config.yaml
model: "image classifier"
isotropic: false
activation: "gelu"
moe: "top_k"
expert_mlp_ratio: 0.5
shared_expert: false
patch_size: [2, 2]
optimizer: "adamw"
lr: 0.0016
beta2: 0.99
steps: 25500
batch_size: 128
lr_schedule: "cosine"
weight_decay: 0.1
Rows from block 2 of a small image classifier, named by matrix and row number. Rows with one number within an expert belong to one neuron, the router's apart. Each number is 128 + 32 x the weight over its row's rms, rounded and kept within 0 to 255. All counts start at 0. Numbers have three digits each. After the name is the row's rms in percent of the matrix's.
Before each expert's rows are labels from the 100 images, of 14976, where the router gives the expert most weight on average: "place" is the part of the image that holds the peak. Only what is clearly more common there than usual is listed. The data: Sentinel-2 satellite tiles (TerraMesh).
# router: router (model.blocks.2.mlp.router.weight, 16x128), inputs 64-127
# up: expert up (model.blocks.2.mlp.up, 16x64x128), inputs 64-127
# down: expert down (model.blocks.2.mlp.down, 16x128x64, transposed), outputs 64-127

# expert 6
place: bottom right
router.6 108:136137108145141186100174071117102138131129157096108108127058185081112118147201130131094178127086117097124146185105144157119101096106156158085133165118126104131171126126108151138103130133145117
up.0 083:112137133117130091099189089082108143129159162082130167149097160083111081210075104156183183077126140117137183136141117083092098129127132088109104151156129121077156135132131101134183108154081153
down.0 081:094101173100166114147106142117114118136127115163127085062147183128158172167153126134139185054054150160079109134090116177150138122159104085127146112116157119131116109113153156181103165099178115
up.1 115:085104069109191164172126128089139098122137144083095068126129140104128118088159141069118100144145140154089120112095172122133160196160093100147150069168143132145172129136138085184126136112120135
down.1 114:121116140108142174147148144183070156118163119142156085134084128127127098074110145081179081126131172160176125103153080110175126132083142104182125154118133137139098105089180113076162093071167081
up.2 117:117145107094152120121102142179172142129167092123156134118135148170167149035097072079064069211168140095085155109204153114218114095117154083126109116173114146138068142129098126117079200136135151
down.2 117:142176130105120089138108106085203165180112135124112137078142134127139188129096157097155143129129094167050089149098099094106082068135136189083155154099083109081134146109173082123177158145136135
up.3 096:090110122141168166120149122157135127120228114074098123152137157044149127140087113170105137142127165103137154131089120074101094107124115126151160149104148115080143145137123096092094110130042125
down.3 096:068150131091122127159135127088118152192125134157097127052151152108113161139187175133089145098122173161121138135076083153139152122133109114124076131181119081151094168141144113103088130058197134
up.4 099:127147117138105040099099116118124180172119107103145132169111136158152144160111166169129183142122078119114140111183060133081092085085157118166100149111152163117109138133106072076162132187137106
down.4 102:115066182110147161066107131110128129069145152089142117111141144152153149081087111103188110089035103093093164089112106110123128165183137115148149099132170181091118047131100144107152142120079085
up.5 088:103147110102125097057139107063094175160175110035127163139100145118114111187113178178151182093132117104148146118153123095070079100130130104145134178085136140076149129116101081079161112149097122
down.5 085:083077176113195105141146129079119141110146155143095098076133192134126146147132135137158159051066140128100149130085085134139134150167110078143135119131177156136140081115117138113109161063155100
up.6 114:169131135161099169109157125207168133130115119168137083118103138151119113093117112096117165186092137135075132128120136065177131138112122131118118083111108145084048148083094207084082113115174069
down.6 113:115156125153117087180111152110170148207144184119145182167179131074106150132138158089095122155132119103146122161060124103154085113146123157118117125089081081128112204178109122065105169134109190
up.7 111:098137086073173105144121118152108067092180140113067178111168107124186138142148150124158121185166121066115121156130084137106120177140151084137159101125123142117167075173112098096108109083086199
down.7 107:150108110086107116200085080093151171106142116091091126082129146157154133137226117085078140115141105148114153064123104101104134123124155113168151133152151135132140134120141126163151125137097098

# expert 7
place: bottom left
router.7 096:169139141177085154102088119152119172121111122164115065127134143115098103146086146115149172099072173155178113105079075153124140134124143146115161113155168143145135164079199122143181072099186069
up.0 099:144105091133105140079123094093074156129078110156154139125118143163151104133108168087114097142122126180114144084101128173155141127116189089090147099084166141148106139130155155113105102120126124
down.0 091:105123103107103081109097176082088133120182131194121147138158131063094145084116141099157088061170116126201205130102115129137102110126142125161142101133122150174129146130139157130166120125123125
up.1 100:094101123102143123086094166075132130137132145099121116122150099213156198174101110079138129114150169103114167171073159157095148193166132125223142124125124113045155131128164091144083131084118135
down.1 103:181091132119071129085106133132129120068150144120123134090142109122173164134096085114197091083145080121164190057128140099190110135134137123178117126122146197142164073144123147132140151178045098
up.2 099:107129095109123125095074137128122126202129153126190102154085113219141178138108143079138176127144128084161136104140140201125141144144115122195116125176160122073128173121160169142114149101133103
down.2 099:160134160155129084134079137170146131123142142159154175109128104105142170100078097137148063109153066106163172092094177127189081127168143154096097131084124170122143107146121104166145180147071160
up.3 096:149138111168161145155180154116162117123119174158171128154169121114142126114132136113138087137127136088160182137174106148119130132104142175125064135190136101118069123158105110187160139139122088
down.3 093:110166142120133111116145074158111116127054113142110147101113140179118107129116144159113122138067089142126089157119159122130099091171063144084086124110113118059088095107134055138107152077138128
up.4 086:162123140138158182118159060140170158104115127158138157151119109036157069102126123167104095128118119140129162109133118129196145129133192105035080135130094139165098108150103205168098119134137134
down.4 096:145162092089169085122092210106126096133119159157126124044166140101100143140157090127103151071168102121182198114092131077147101089111140132160155156110097149147126133112140154156210150136119152
up.5 088:062113121116171152072113114112172135197122142075137099129118128188123194144127155169126145159187104071112168149188171151113108108162142165233117128157111135109149137119125086105106171207118123
down.5 102:205115105141108138126119144154107125088161116123159150133131087105162158127105107087174084124155086106164139081154155132175114130125135148152051099110121179102173100143123149112120153231034143
up.6 099:122073141170131146107140102150120173122132102127136096115169167118098144156128176158095095149130115160129125144147176101135128110132156174162126081184091123131129115133148081140174214190122138
down.6 098:131107164100131159117162066160119134072170089152113072150107109131120113090107149160197069044090136192154153105130160123196110104142135115218111118107118158145099074076167157140116141135139067
up.7 099:136101096124165158114141108119167138180128122090158097123078122177131175120114121137124130124157111121100151126134228180145140141154117106185126137103155146130147172130134093125156218135103096
down.7 101:121169091110161105123131142078110132205148122158136128132158104083114154150134138100113153148156181139108109088132085136125141131120188162141155096146122067146126187165112146170111099118142162

# expert 15
place: bottom left
router.15 100:130118127145158152142139091118158072143125071119043116153160073150109156126183143132113127160121087201116147162079122139103103129152138092152161128036107146113139136120127117142046069137145088
up.0 119:135150054184107094113144132183137125156154136123134112145097166145113137112162132143153207103076101105113139136173083168082093069081163129159089155154142125089152182092075086088177135191145067
down.0 131:133116145122086101093106112165135109103144139076161195116166131108105143087136095116151084135126079053163139131084182139145095164190141141126152109086158180074117105182072124142131164126059140
up.1 096:135125108064101111138139123193128149119092141163160181125134127136158201111108103070151177132150170128159204127136128128113208160129120078133126098155160146122167133135160074129132131102114154
down.1 091:180108119171140128102143074144137118075090157107164135078166105217196172124130076153101156148096085085145128125162119111119106107104086084141146147090133172141131096137164134127036103183057114
up.2 091:133125145114161080121138159076128122077126132143086207136181121130151083139108106166123040110140130095082088100110099115127096125124177135106166136117111116107119050160106163068096086099113174
down.2 098:120174131099121091159109080098127157173157134166064181132172120139132145153126151146056136123155145142170139149080118103118148152148140169090123104133152084136119167172097111161136169102103179
up.3 100:149130125103111083134110164144145124132076154152151122090109104142135171130097071119200190064140153132154159066140126102078174104151103110184175134150144143137197140099126065126168130075163079
down.3 099:170151127095103153096174092142133104103084111077120132105159062147139217112093134161181108115098117139165163082153143139155101089098117168149134152153091146145108106120186156164118111183093085
up.4 104:166153111176106102123112119114119124102218099127118136133148163150170127099163134142088137119129115061064106172124137162179085092089177076099148189137120128136162153164054129064099131142130131
down.4 106:119149133106142086154163073153170124134162168147124139111200141114114144112186169124131127119162086155172191112075135022134062094150073122145140161080109138143103125122116133078121183071143141
up.5 107:105115129169154132111098111182142121111137123100099108097149150075136057116080203185139104173111138153109089088153097067145146128105099126130159080129124127130077123134165102136118127185121129
down.5 115:108128145143167196110165076094125112164143130139168138170049111151149095135104133128108108132159176107126108137180080159097206197135122161103071096146132059102126165178121110069154078089152152
up.6 118:152130129142116155143176124114112094093135123097118080104120129110099181198129086149097159142141117163084171101109162119082125123144123188163121117117087133104120114124144143116101151099152107
down.6 112:122133124036173141132158123099103126124164105130129070157064131107074148135109168110156099100145179176161119140180115130140153113135161175177150120149118118170142102091180119178126128041179073
up.7 111:153125128147097200130125106117096093080144151092126065098099155125091157160115102131086173154117124172084167190111189094104124103141119173144159113105085131134130099086181166100100166119187129
down.7 115:140125157077197113148141145090096127132141114156101097158063113094101110141127161122163102074136188185189122140170081128155162135147156165155172123172125105180114102112165091177165107047174080

# expert 2
place: top left
router.2 113:140101154132056115080094089148101130147081111160187114136133102171118097170096127119113128096082167207164103087174156150129182180091155088127129053157158150157108149090158138140129179145130115
up.0 093:122137121133112186105160158197101146166082135150150117133135122147167079065139172148093197164121130129155112050153144124174152138135109128160128117119133136140150150151115090123103124124099122
down.0 090:113138117119088173153131086137120098106116170094150135173159125090059135132140119112127127127107087103170143114114135104064100060099095148126060150139126150156143150132193155127081113148130129
up.1 097:144136130086101163109096100134090104112155127140093138125169138113099126185093114102088153076086170128160121121039072093090109135120181116102138111147137120112132150112150118121104053087163144
down.1 101:150075150146111137141117163055071115077144125184124076093090174168125099115081104122174127100102088123066098124121086158138107135141146070137157140113148188162122105097166155099118118134122088
up.2 084:135139177112080087105113120121164146159106130160169118085090096166133077132086104160164120062101101173168107044199175121138139127118137102141106134095171155124090145111120165203150162137101096
down.2 085:062127075129152119113122116114181152107146169078108098232124112125100084125175118125093135115161163107098137094147110081070149132098087107169026122136141085126128179128151143088130095123176116
up.3 129:105138108153124170150149102132098162152112172118123083101082142154153140091134119126162140136151104118073088108115144150142126113131110074165124156124201187175190142123111083069221132126136113
down.3 124:099121111107108108185138158117135134102160117119123093156093102097092077079068146138136078139121156171149099168151132128130137107079144175149092109141112135196117178094190122119054098097150103
up.4 125:104152121157122191155137119141108159157108146124127064099079154167139144070124129127142134141140102128074085090135170142133121105133098070169111140133188180174162148118094094090234156134149101
down.4 120:085113110083124130179130149149144115107176105109119082142090102080088065077082137135115069125120161168154105166151142131123144110089149173155106109138111128182135165099180124118066096098146086
up.5 082:128130133084091071161058130074125101163123105114091204122106101092119127129161093087117200080109112161181112131125113141119129125102108156099142132085173124111120151138176161141081099100064141
down.5 078:154126139127164137150150145113114131127077137167138155120088150115087115089123156087098099127102101143138143128081150095092095058127117177106164216125115137118134115084188082119124156126172116
up.6 093:167161150192117176121170110146093146112088092159147145138139151133183103064073217140087160098148107168150154066182148117167139107118152085116140122135123144152097087150108087143168158181140126
down.6 088:068173125089083173122105105116078131110113148102134179154122112072059117082138097121102131115159092141150104130137141149071127105116092161113071136131120121153142163134157086111110136127097121
up.7 100:142138127143125173101168131209099146145093113170162160137142130156187071068099193154097171146123121141165128050158122120172155127119138111146132118129132130125117114160117093149123133149098118
down.7 099:112148112096083171126130082118101113108108167095136163174154121094054138138159123125107152130127098101143129110136143111071104075112084151139049143135113139139153161121173141136089130136112133

# expert 4
place: top right
router.4 094:106145124131149155132130171109115105127138077070160058155115128151111162117150090075082111080153121177144096101109187150138125154184119128164121113117097148147143157100087113091135169129163117
up.0 099:119134090135109108122113139100100094150148090106114137136129123139105098139199192185075089170146093158131094150157114113138088095121159125120205159097130115070074128124139203079108127156113146
down.0 100:148076100155127091121110137121152140107149173131109109125125164143143072151167105094098158203153082109128098164119118159087094124073115102131186114083144151156194126115109159120096133153156135
up.1 096:173131157194164122124144120195162100127106071155130121117148157113114129131038120089120135119067144188179116135156094094114131120067131153124157059205101117139104129117132123107144137180146116
down.1 091:150142135096085171150124103136091101092121105170114094163099141095097093058112178137150040120106129188148093152133174137216091093142131190153106171130083162148161103074182124131107140093151085
up.2 090:137126104090127151135084089144081148124098126127131110145120156132169142119154117016089180151179174144144132166130149150162148163142136090138143136138140129143115152126123155110090110097121130
down.2 091:153087108173154152214137104167183168096173105084087143102102098113107079103147117152118068134084168117158124139081162109157157161139174154081088076149155103101070143146120082113133102120133131
up.3 091:148161133126052122121156149091076055091123170163147118141110072145087065185175114136173085082157123116096092133103140128145098119183172156123126160118130139157110091096175164157151120058181112
down.3 092:117191114094178054148097093080164130153101141123125147107179121158139172128133134132088185139167122093207121153090155097144135134146106140124157093129140101097079135161095145139125187142132150
up.4 096:174131115196179146098128110157138060132095065172126106139140162094095143141071161089093160174072115195177135119160094107093130109095130163100180066141103131158083129107153143136130145170169108
down.4 094:145157141103101131155096135171117136117126086161102110180061135096082078069116164127144052146109140185139069168134174131184120106154160219117120183136124113128185132080163109121112167093176095
up.5 109:153103094156128141134118095121080166134132091104117110142114213154203155126095121038058183186164149144155166140140145152142145188089111049135134111144157140130120160159076121078086129116122120
down.5 101:157062105175162162200151103105113139096185127131062115139091111108120065093145155118138058160116163135166135102157093120143149150106180131121061086159134134149129128129154104115143064120120135
up.6 096:096148175037153105104169130194205148129149107123114166119144058130085121104108135132163114088110130131166116114121112088132102073148139191149102128091075126095165127147089093092113149155072144
down.6 087:140129126094073176093173124140084111142097133138143098141167137133107181148102105111073129102144148171132145140096186130193112096154092141177173130139110094160120111107148169187102150122166083
up.7 085:088142120151105192136162092140086080173155114132129113132105099123079094168197117159088137103090085160153092131081144165097091075142140125135160157064133100085088184096109216108135118142122082
down.7 089:118060121133142104120110104094118148091122114143127139128129110146177116121142090141110143115154113111159139144135118164185126141130121084177239099143152157135138070143105090149142149104121111