A small image classifier, trained from scratch: batches of 128, held-out accuracy 76%.
Rows from block 5 of a small image classifier, named by matrix and row number. Rows with one number within an expert belong to one neuron, the router's apart. Each number is 128 + 24 x the weight over its row's rms, rounded and kept within 0 to 255. All counts start at 0. Numbers have three digits each. After the name is the row's rms in percent of the matrix's.
Before each expert's rows are labels from the 100 images, of 14976, where the router gives the expert most weight on average: "responds to" is what is common among them; "peak on" is the class under the peak. Only what is clearly more common there than usual is listed. The data: Sentinel-2 satellite tiles (TerraMesh).
# router: router (model.blocks.5.mlp.router.weight, 16x128), inputs 64-127
# up: expert up (model.blocks.5.mlp.up, 16x64x128), inputs 64-127
# down: expert down (model.blocks.5.mlp.down, 16x128x64, transposed), outputs 64-127

# expert 3
responds to: water; main land cover: water
peak on: water
router.3 085:079106156177084173139152160154143159115165123086123102080123117149120111150149135139120150151121122134113146165106097150095114162154109076132123130147128131157117107094095087168159158158130150
up.0 081:121130137104109086132086107112142112141127084135185139140131129107138143060105103149150112127158125112106167151066142131130137114136144128151165122151132106097129118140138186143109129108127149
down.0 058:125112149121120128133155111140125191101129114132091124169125147180079118137140122127085113159152125104127095114137122169111134147159139129137134112118157142101140105119089103117122143107108105
up.1 106:125122122074108094139170183179127082122152133133154117153113138104134121099153125119159168128153114103119099127083128135123105121115147134079142174161127145121113138135097115162115152119185110
down.1 111:139150131165134078158107117108161149168098128130116159116163131140138127139149113114077160148152130101099094153097149133133129135147094122092139112118134104109139147160092132176134142148113178
up.2 112:097112108149105095119152166173133110132136174114189122111134134119111144094145175125127168116123122131114146110092132158124105136103149093094143166151128142123115122119102066139104141151183088
down.2 112:157109100177121093127088133085114126158134164142146144106176119116146122144122099142102174135142128085118141132107110119152138168126107105115142096135144105142102160174081173187132112145098175
up.3 084:135115087138114070129150174164132148139130160143162148126129089137086133081141188100136157156131142132109112127088133130122117119101147086114149149117127125138128130130138149147162127125190081
down.3 079:142139095172125099103122132095116093159119154130134121113159105133134143171136090141080171134153135115093130128145092130121135146115099105120167102150118105141120164148114148170112093143126167
up.4 099:111073152119128149126084112106119101176151080082118143149109124130162145159128095138102136143137146101111132151164123109118139104164123153108140112149135142142129150125105131140137143100104131
down.4 098:108113132120130155096096133136137136089149132116119100139103143159119118080141158164145105114103129130166160105148114127153133128124118109163161124131137158144126098101159135102116122106134101
up.5 075:136141114117127065108104144149129122126119094152147139114161122128125139079111129144168143134135122137130153085087159142151137133142123082103100158142140121105140145141157163133145110118149144
down.5 050:123149143117139110149185145151144162148109110117141148141136100100119121147121119113063116163164125141069071110149113152116144122135153168113157110136112096091148158116153112129142116135133148
up.6 105:100136107155110090119156204145131104138135187119183129111131133113112133089143179127123165136120121133124131117098131138124105140100137092080139157140129139118111130111095082128130130158166102
down.6 103:153138100186119107133088136099128110174121142132152151096164092097140111136120100128101161139135121103107128140113121118149129148125111132083138104140125097142135165181096146169132113143102181
up.7 094:111116095140118080132143141142134138136115140155139145139117114141083131082113167077156143145136162126084113149095139150118131124099163086135156137149123119127116120138093174096115148128183081
down.7 089:141099099142132113121115129088092131138151134135116117125142120127159127161113109146120155139154153101104128128145069136112162191127147105132154098159159116137117134163090153168135095122126131
up.8 101:145131122103135165130108125112125141113151126084094110104114106123132125184158140150135105100162118114130132143136146120102109069123127129129133105148133113144119124134184106171151106117123131
down.8 099:139103138143135148087113129149118110081130143090128108113124134161156145102107109171164128103079088138152162116145133119169095102126107080145156154118140180156098098097159130120112128125132100
up.9 105:133098177135164118139106095142114115158137070070134142145133152122163156143097119125113116170138130108116113141140112144134129129172122148079109121152133154121150163133117129123133146093120150
down.9 110:115136124114091168142141108134116133101126127104111130128113142145110137102151167140160112121115147130167139098155105120132154142135117134147110114153150142120154097120127109089110122110132100

# expert 0
responds to: snow or ice; main land cover: snow or ice
peak on: snow or ice
router.0 090:130129133110140124119154124148131133157152132155127130157075158159093128104123102152127126147094137124143110145128104139114125169142161140096141201141128130132155094147070154136116143089166125
up.0 117:148130108081107167107141108148143160124151134114166108168139129132101122134107104105121137100184125129113116114103116133109077094130140141115177153145132117122133115143138164063141092077140139
down.0 124:112170089123123119126125126140146109138106109119115125067132116153118128130144147152109160137131167117153118107174087131141173154120114142142130091167136089127092140149095108143106088137119123
up.1 100:079135154144157141131146127138142107138119144092134121109152124059139103163116122116139124119140127114113109101124111160115100114103122159124130129103136145141122124164138092155126152199130155
down.1 103:140141153169139114132062130150171135128088143130139151093123158142132112110157106116103137129110089113114115135102148128130119124155110122076147145101134142105137118132117089126154158143129137
up.2 093:131089082122107068133108112118141111159142133146102187150090105140110142106162134166135153122109135142143119109148153129151134132099110106144141159147128119135155130125113157156113124158153070
down.2 079:143112110145140162140122116139130125071101114102124098128107112161177128115107122130171118111115102155134155105159097126139119099113118106143108163139116168133130080067173135114158105162124092
up.3 084:106138138139110025142110120126127105136136122147138120132113134135114152073137160167134124131131138140130109117151160123148128113117092113119149148138124107133148120176116130130091131166169115
down.3 071:121104127121143156139140105136099117090097114109127091135110123157166109112135139120194115097127113164143160103149104108164119118115095096149135145149122159151144083077162142133154097145164079
up.4 098:118085075126105102122110111122127104149154123127073201138088100137109131135147143168141147118094129126110158111147143135128128137114092103160132153169128120161152121114101147173123121156146070
down.4 089:138091127160147154114111133131144135070108129119133098155093137168185118107118118132156107124132099145109148106153088136121126119123132089148124140133131170141141071079163128122161114153137096
up.5 089:095117131150130030116145099121133101142127105137120121118158134137115164068113136164141162152176121106137098115134146113141128120113092132095159117154126113132144131172148122121088120189126136
down.5 075:162106089151120151146110142097102101097110121136126106124120107124181126117145115142189144110122124141153160095147105115144112123099080100154094133156118157157132112112163171139166086160126124
up.6 106:163125107104111139134120086131103134123145125088151100197155123172118124169116123102138154137124140118158121170118132137081119075137130112127114121155137120121124119138159132084163120094130168
down.6 117:136179101115139108125147139136133101168099115108119135103153075098120155164113140115121165130129147150141120125139138134115135110108126158124122121141099090145117175135129139194096119137143153
up.7 102:124140142137114026145121123125133106143135129159131121105111131140112157077148152155125146139133144130160104126149153120162133135117106113104135156120132118125147120181127127137092129165152117
down.7 095:137114123123139169125151098126105100091104117097130093115120127150162134117125132133193133081099112154130159102149125098164096094117089111150120161141110161151144082086167145127142112145144086
up.8 109:108132144155153148103158140138116149139130106083145115143128150070108119127141112095134106142159138123104109113112120116092113097129180155118145130109129163142109111128112127104113166125130152
down.8 108:132135119184118093126087137140129145150113147147123157081153134129131099136097107152103163142150145083128108151107127137154158167152095128102139094143146097138123145186070132133138126124106168
up.9 094:159117118095120150111127090142121123124142115069150102180143123132142151138124108102129138130156134113146131155084118117086121085130188161099134144142134142102111108133149143071194156082127151
down.9 094:136166121106112102088146121144132088156111133112121140098165103121104168151109120100119173118119143109131136125126133122140144143123097139144156107150129100146129171169101169186075130137115138

# expert 2
responds to: clouds
peak on: clouds
router.2 108:128150151136091068160151141135101158123110107097122123163122151156115147157082179137161120109165151139132147107121130163099146124141141150096097142115130125154112149136123108100118141120152151
up.0 115:142150094147109116093129128127108131145134151184153179095128136133136176148132131157067149067108151183162163135119136116129134127112080138123135134124129149146105143110136127139094132146144085
down.0 118:130122151136108101100101107142150161138127164117158175126166165134097120102123102127096110154149101082124135162083165112146130144163129129120149110084150140092150140168089127115106178125111150
up.1 084:143101163139130151152168097126121109099109128079149125112122136133116084140151105154157139154152103094142095115112136107155130145139148104137091152105123107077123120142097138113098176167143138
down.1 076:104126150067120139102172118126095106124088121132115097143150150158116167158153141135142148070114145155120170119117137125106142123137091116154127152136119124149104117117136138126115128094154085
up.2 090:181121136120111143139138088153121164101081160094127114135153141132132110137124121131147134142129114168125118071090179121105128151130101133151095162152129116072099117109123105131125111162129137
down.2 081:097093152106130133105144149119099132111124146172150088140139178149145134143153148126129138077126133137074185121100122105099137114133134080162154149116137160159118118112145154095152138090166103
up.3 115:163114115143128143151170158146122145103111140110112138161142122127126123180113114127161109136138106176098086103103119116083109131138151129153135166143131113078092122088105140105130100167131127
down.3 107:105124141121169112109161140114147102153090171153141102137172161136141156165164147129087177078119130132106172127079131085086126122132074095138135153107120125160141147137116153124121145095164131
up.4 107:136100158143104169128136095118130130136123101110179145090122140138114143066146123131087141173148133120162149111113110106154143154147114067114141129141134132106122124120118129152113165139147147
down.4 106:113114159066096136107141108150089144104138107124141114133113157157084119104129145127178091124151152134126118123126139156139159145166159134164139114109159153109112088121107130125120145098134076
up.5 110:101112139121117140143088159125154147083142101113124092127159137145095148088099131099134121188122115058125105125122111136126127106124136102110146131183127107132130123132143144138179102121114156
down.5 123:121136155151137080139091132176170167153126148114135177121150153124104124108135128124093112148134112086132110139079173110152131158176138145105139116092149124096128144174080104123134172105110160
up.6 086:145125163155153086114170140152144140127123141136103111165123153108127093124141151127143124162167118148107098081166109121114128135150162135117117128080126125142146145140107108116129190134153147
down.6 077:121153107120109135105136155121119113144116140158138112133149113107132137131113144201102139102124148145133177127144119095137124096091100145156103141142080116176111158111158143122119108118137125
up.7 106:132150102150119104091133125134118143126123128151151142102146137126109171163139131151113144052137158165147174117111115119122126123125073091143109152119121130135115129119123144127093135150146102
down.7 109:154124134159089114099080087142151149132110169109139181113176147141104114122111087135110138147124101084115136165083152097157114135136099132116151118098132124098188156168103155124103149149098162
up.8 086:137124174159147096116169144157132115121135133107117105138129170121143080104154145151149130173182123120116096112161095119134125126160138133104117128080119127136152138151105127121094204145146158
down.8 080:119133120089102146103150129137116104128107145131131114136142123138105152122129149185131130077119147144155186123136126101146120100107091149168112143139101134168107145121148143121112114121136102
up.9 086:141111172164136096129173142167140132124126146112122117143136167130129087115152129146144125178175109124108095103144117107129133151155151126109106136084132120131138129147095118101095185142142151
down.9 080:100138125092100136092155145132109104129113144147143110143151127142112156142137157177133141081127151148128177120108123098130120108105089117170111138134109122168106141117139152113111124106147099

# expert 1
responds to: snow or ice; main land cover: snow or ice
peak on: snow or ice
router.1 105:121150108148137135099097120143167137137092170161125119159141147132145083095165074095152180107110121177096102101109162094142116149140085126132190150128129140141104133133114144160143127141125125
up.0 098:114120107146087096143110138137133119112135121106109127175152136143154160111086165148119131139143093127127140126124152143131110092116116151101087088128135088138160134157191133151167118159069166
down.0 093:130156105139103147148085157149111170140159089146104148077105094134155100066100145130159092145152171137141095140177100157150142158118172154115113106169133105126103137124127098105135099130137132
up.1 103:139133111119106109090074148127133135118098107134123146138135106118143145131164124117144107092123096117105134134126141127093117144104106127149178133143129118142103130146154146128129079141122089
down.1 101:110119135092130132077153094088097120116122140082113130128151144162098173143094122136151151101085148123091147135131124133106152155136100135143149107141159116152156126152091139104056120133119104
up.2 098:138133127120205116122141108156166100131152184147080136132105135163105103139123169128136147098155122176139121110124087142153089117149139118134096157148132122114121134092087139146099132094146127
down.2 107:116145158154144090136084149143156145134113129121144158138121141121122122096102118125097091142134093123138107173085188140150111117161139157088147160078128144101100130131124089126134185115132146
up.3 095:129160108115131124145137152107132105141128112165129119140133140107120137126153103103085133085144137111134121148086124125102109130111122134160138142156124158121100123099152174118109102081116094
down.3 099:128157115121113103136113122098168093172102143090115135124173112137107163180141142131097193095101139143132148123121138092107114105103086142122107143136103086155126178144132151158086125124144143
up.4 100:101136107160091119129101136124129069119144144157062146160135146131161137124080159153141151134160090161125136139140129107104114120123077137137127119127124095093144145126142117161158123191103149
down.4 098:150118101148100119129085146160102179122149104124098159057130095141177124108113114105158126161165132111103080124160112169139142164132168133110152088157151124102112127139096107127138110146099136
up.5 100:137137147122146133145133138127124105150142121109136122113143138150136145103073137154121145161162121092109111110106165130116124090121130140098104103133129114094142149158182127129175123133098160
down.5 105:158135108138093170146102134125115158119167088150134119120098096104144089106100116107164081140152147151134091124166108151132121119107182156121094117160122120122147136098153155108145095153142141
up.6 107:151137117125084104101056113122140162109083126141136144147128125110124126117171123108168132114109111145119143105124126132093137133135094092125175118148129088165110145134164125150126093134115117
down.6 104:115087128101132141099163088101102141108143155069132147144142152156107173127111108141147116124101141092083145117125130138129159184147123122142137093132180135130134108174079134117078125124099116
up.7 102:132112133133148091125174169130125077166155176120098124097125124138129123161136124111105137099140121139148119155123109114155092107108106130129128138148131152095118131109158169151075124080103070
down.7 108:117188141136131103152103158122169107167106128104135157124140111117110144108104146145099118127115119136152121158102187103149098093142114186095118168104099106123093161131137094148124166112131149
up.8 090:135134094122130116130151158102137113143135132151140138126130111104105148143119099119085134086132137127164131123084131105143120124098140118160124155164126163097096121099143184128102087065135103
down.8 094:125186106107116122142112141082153106187105103110127117130139090110107146148120140142115168105102162172146122141152135125114120098105108159112102147166086078149115177114168137154117106126160136
up.9 113:154137143141146094117103136095141052138125130124101120116147155108139119126165106090136121116129127104108113176112108124114110146128075130137175123135130152092104124133151160145096110103110101
down.9 110:120133142113117089095104115117130119143106153072108156097171150148102182165113121128126166113082114103104146121089169119113127144151104140111163127102149125134126148157094136151069158119116134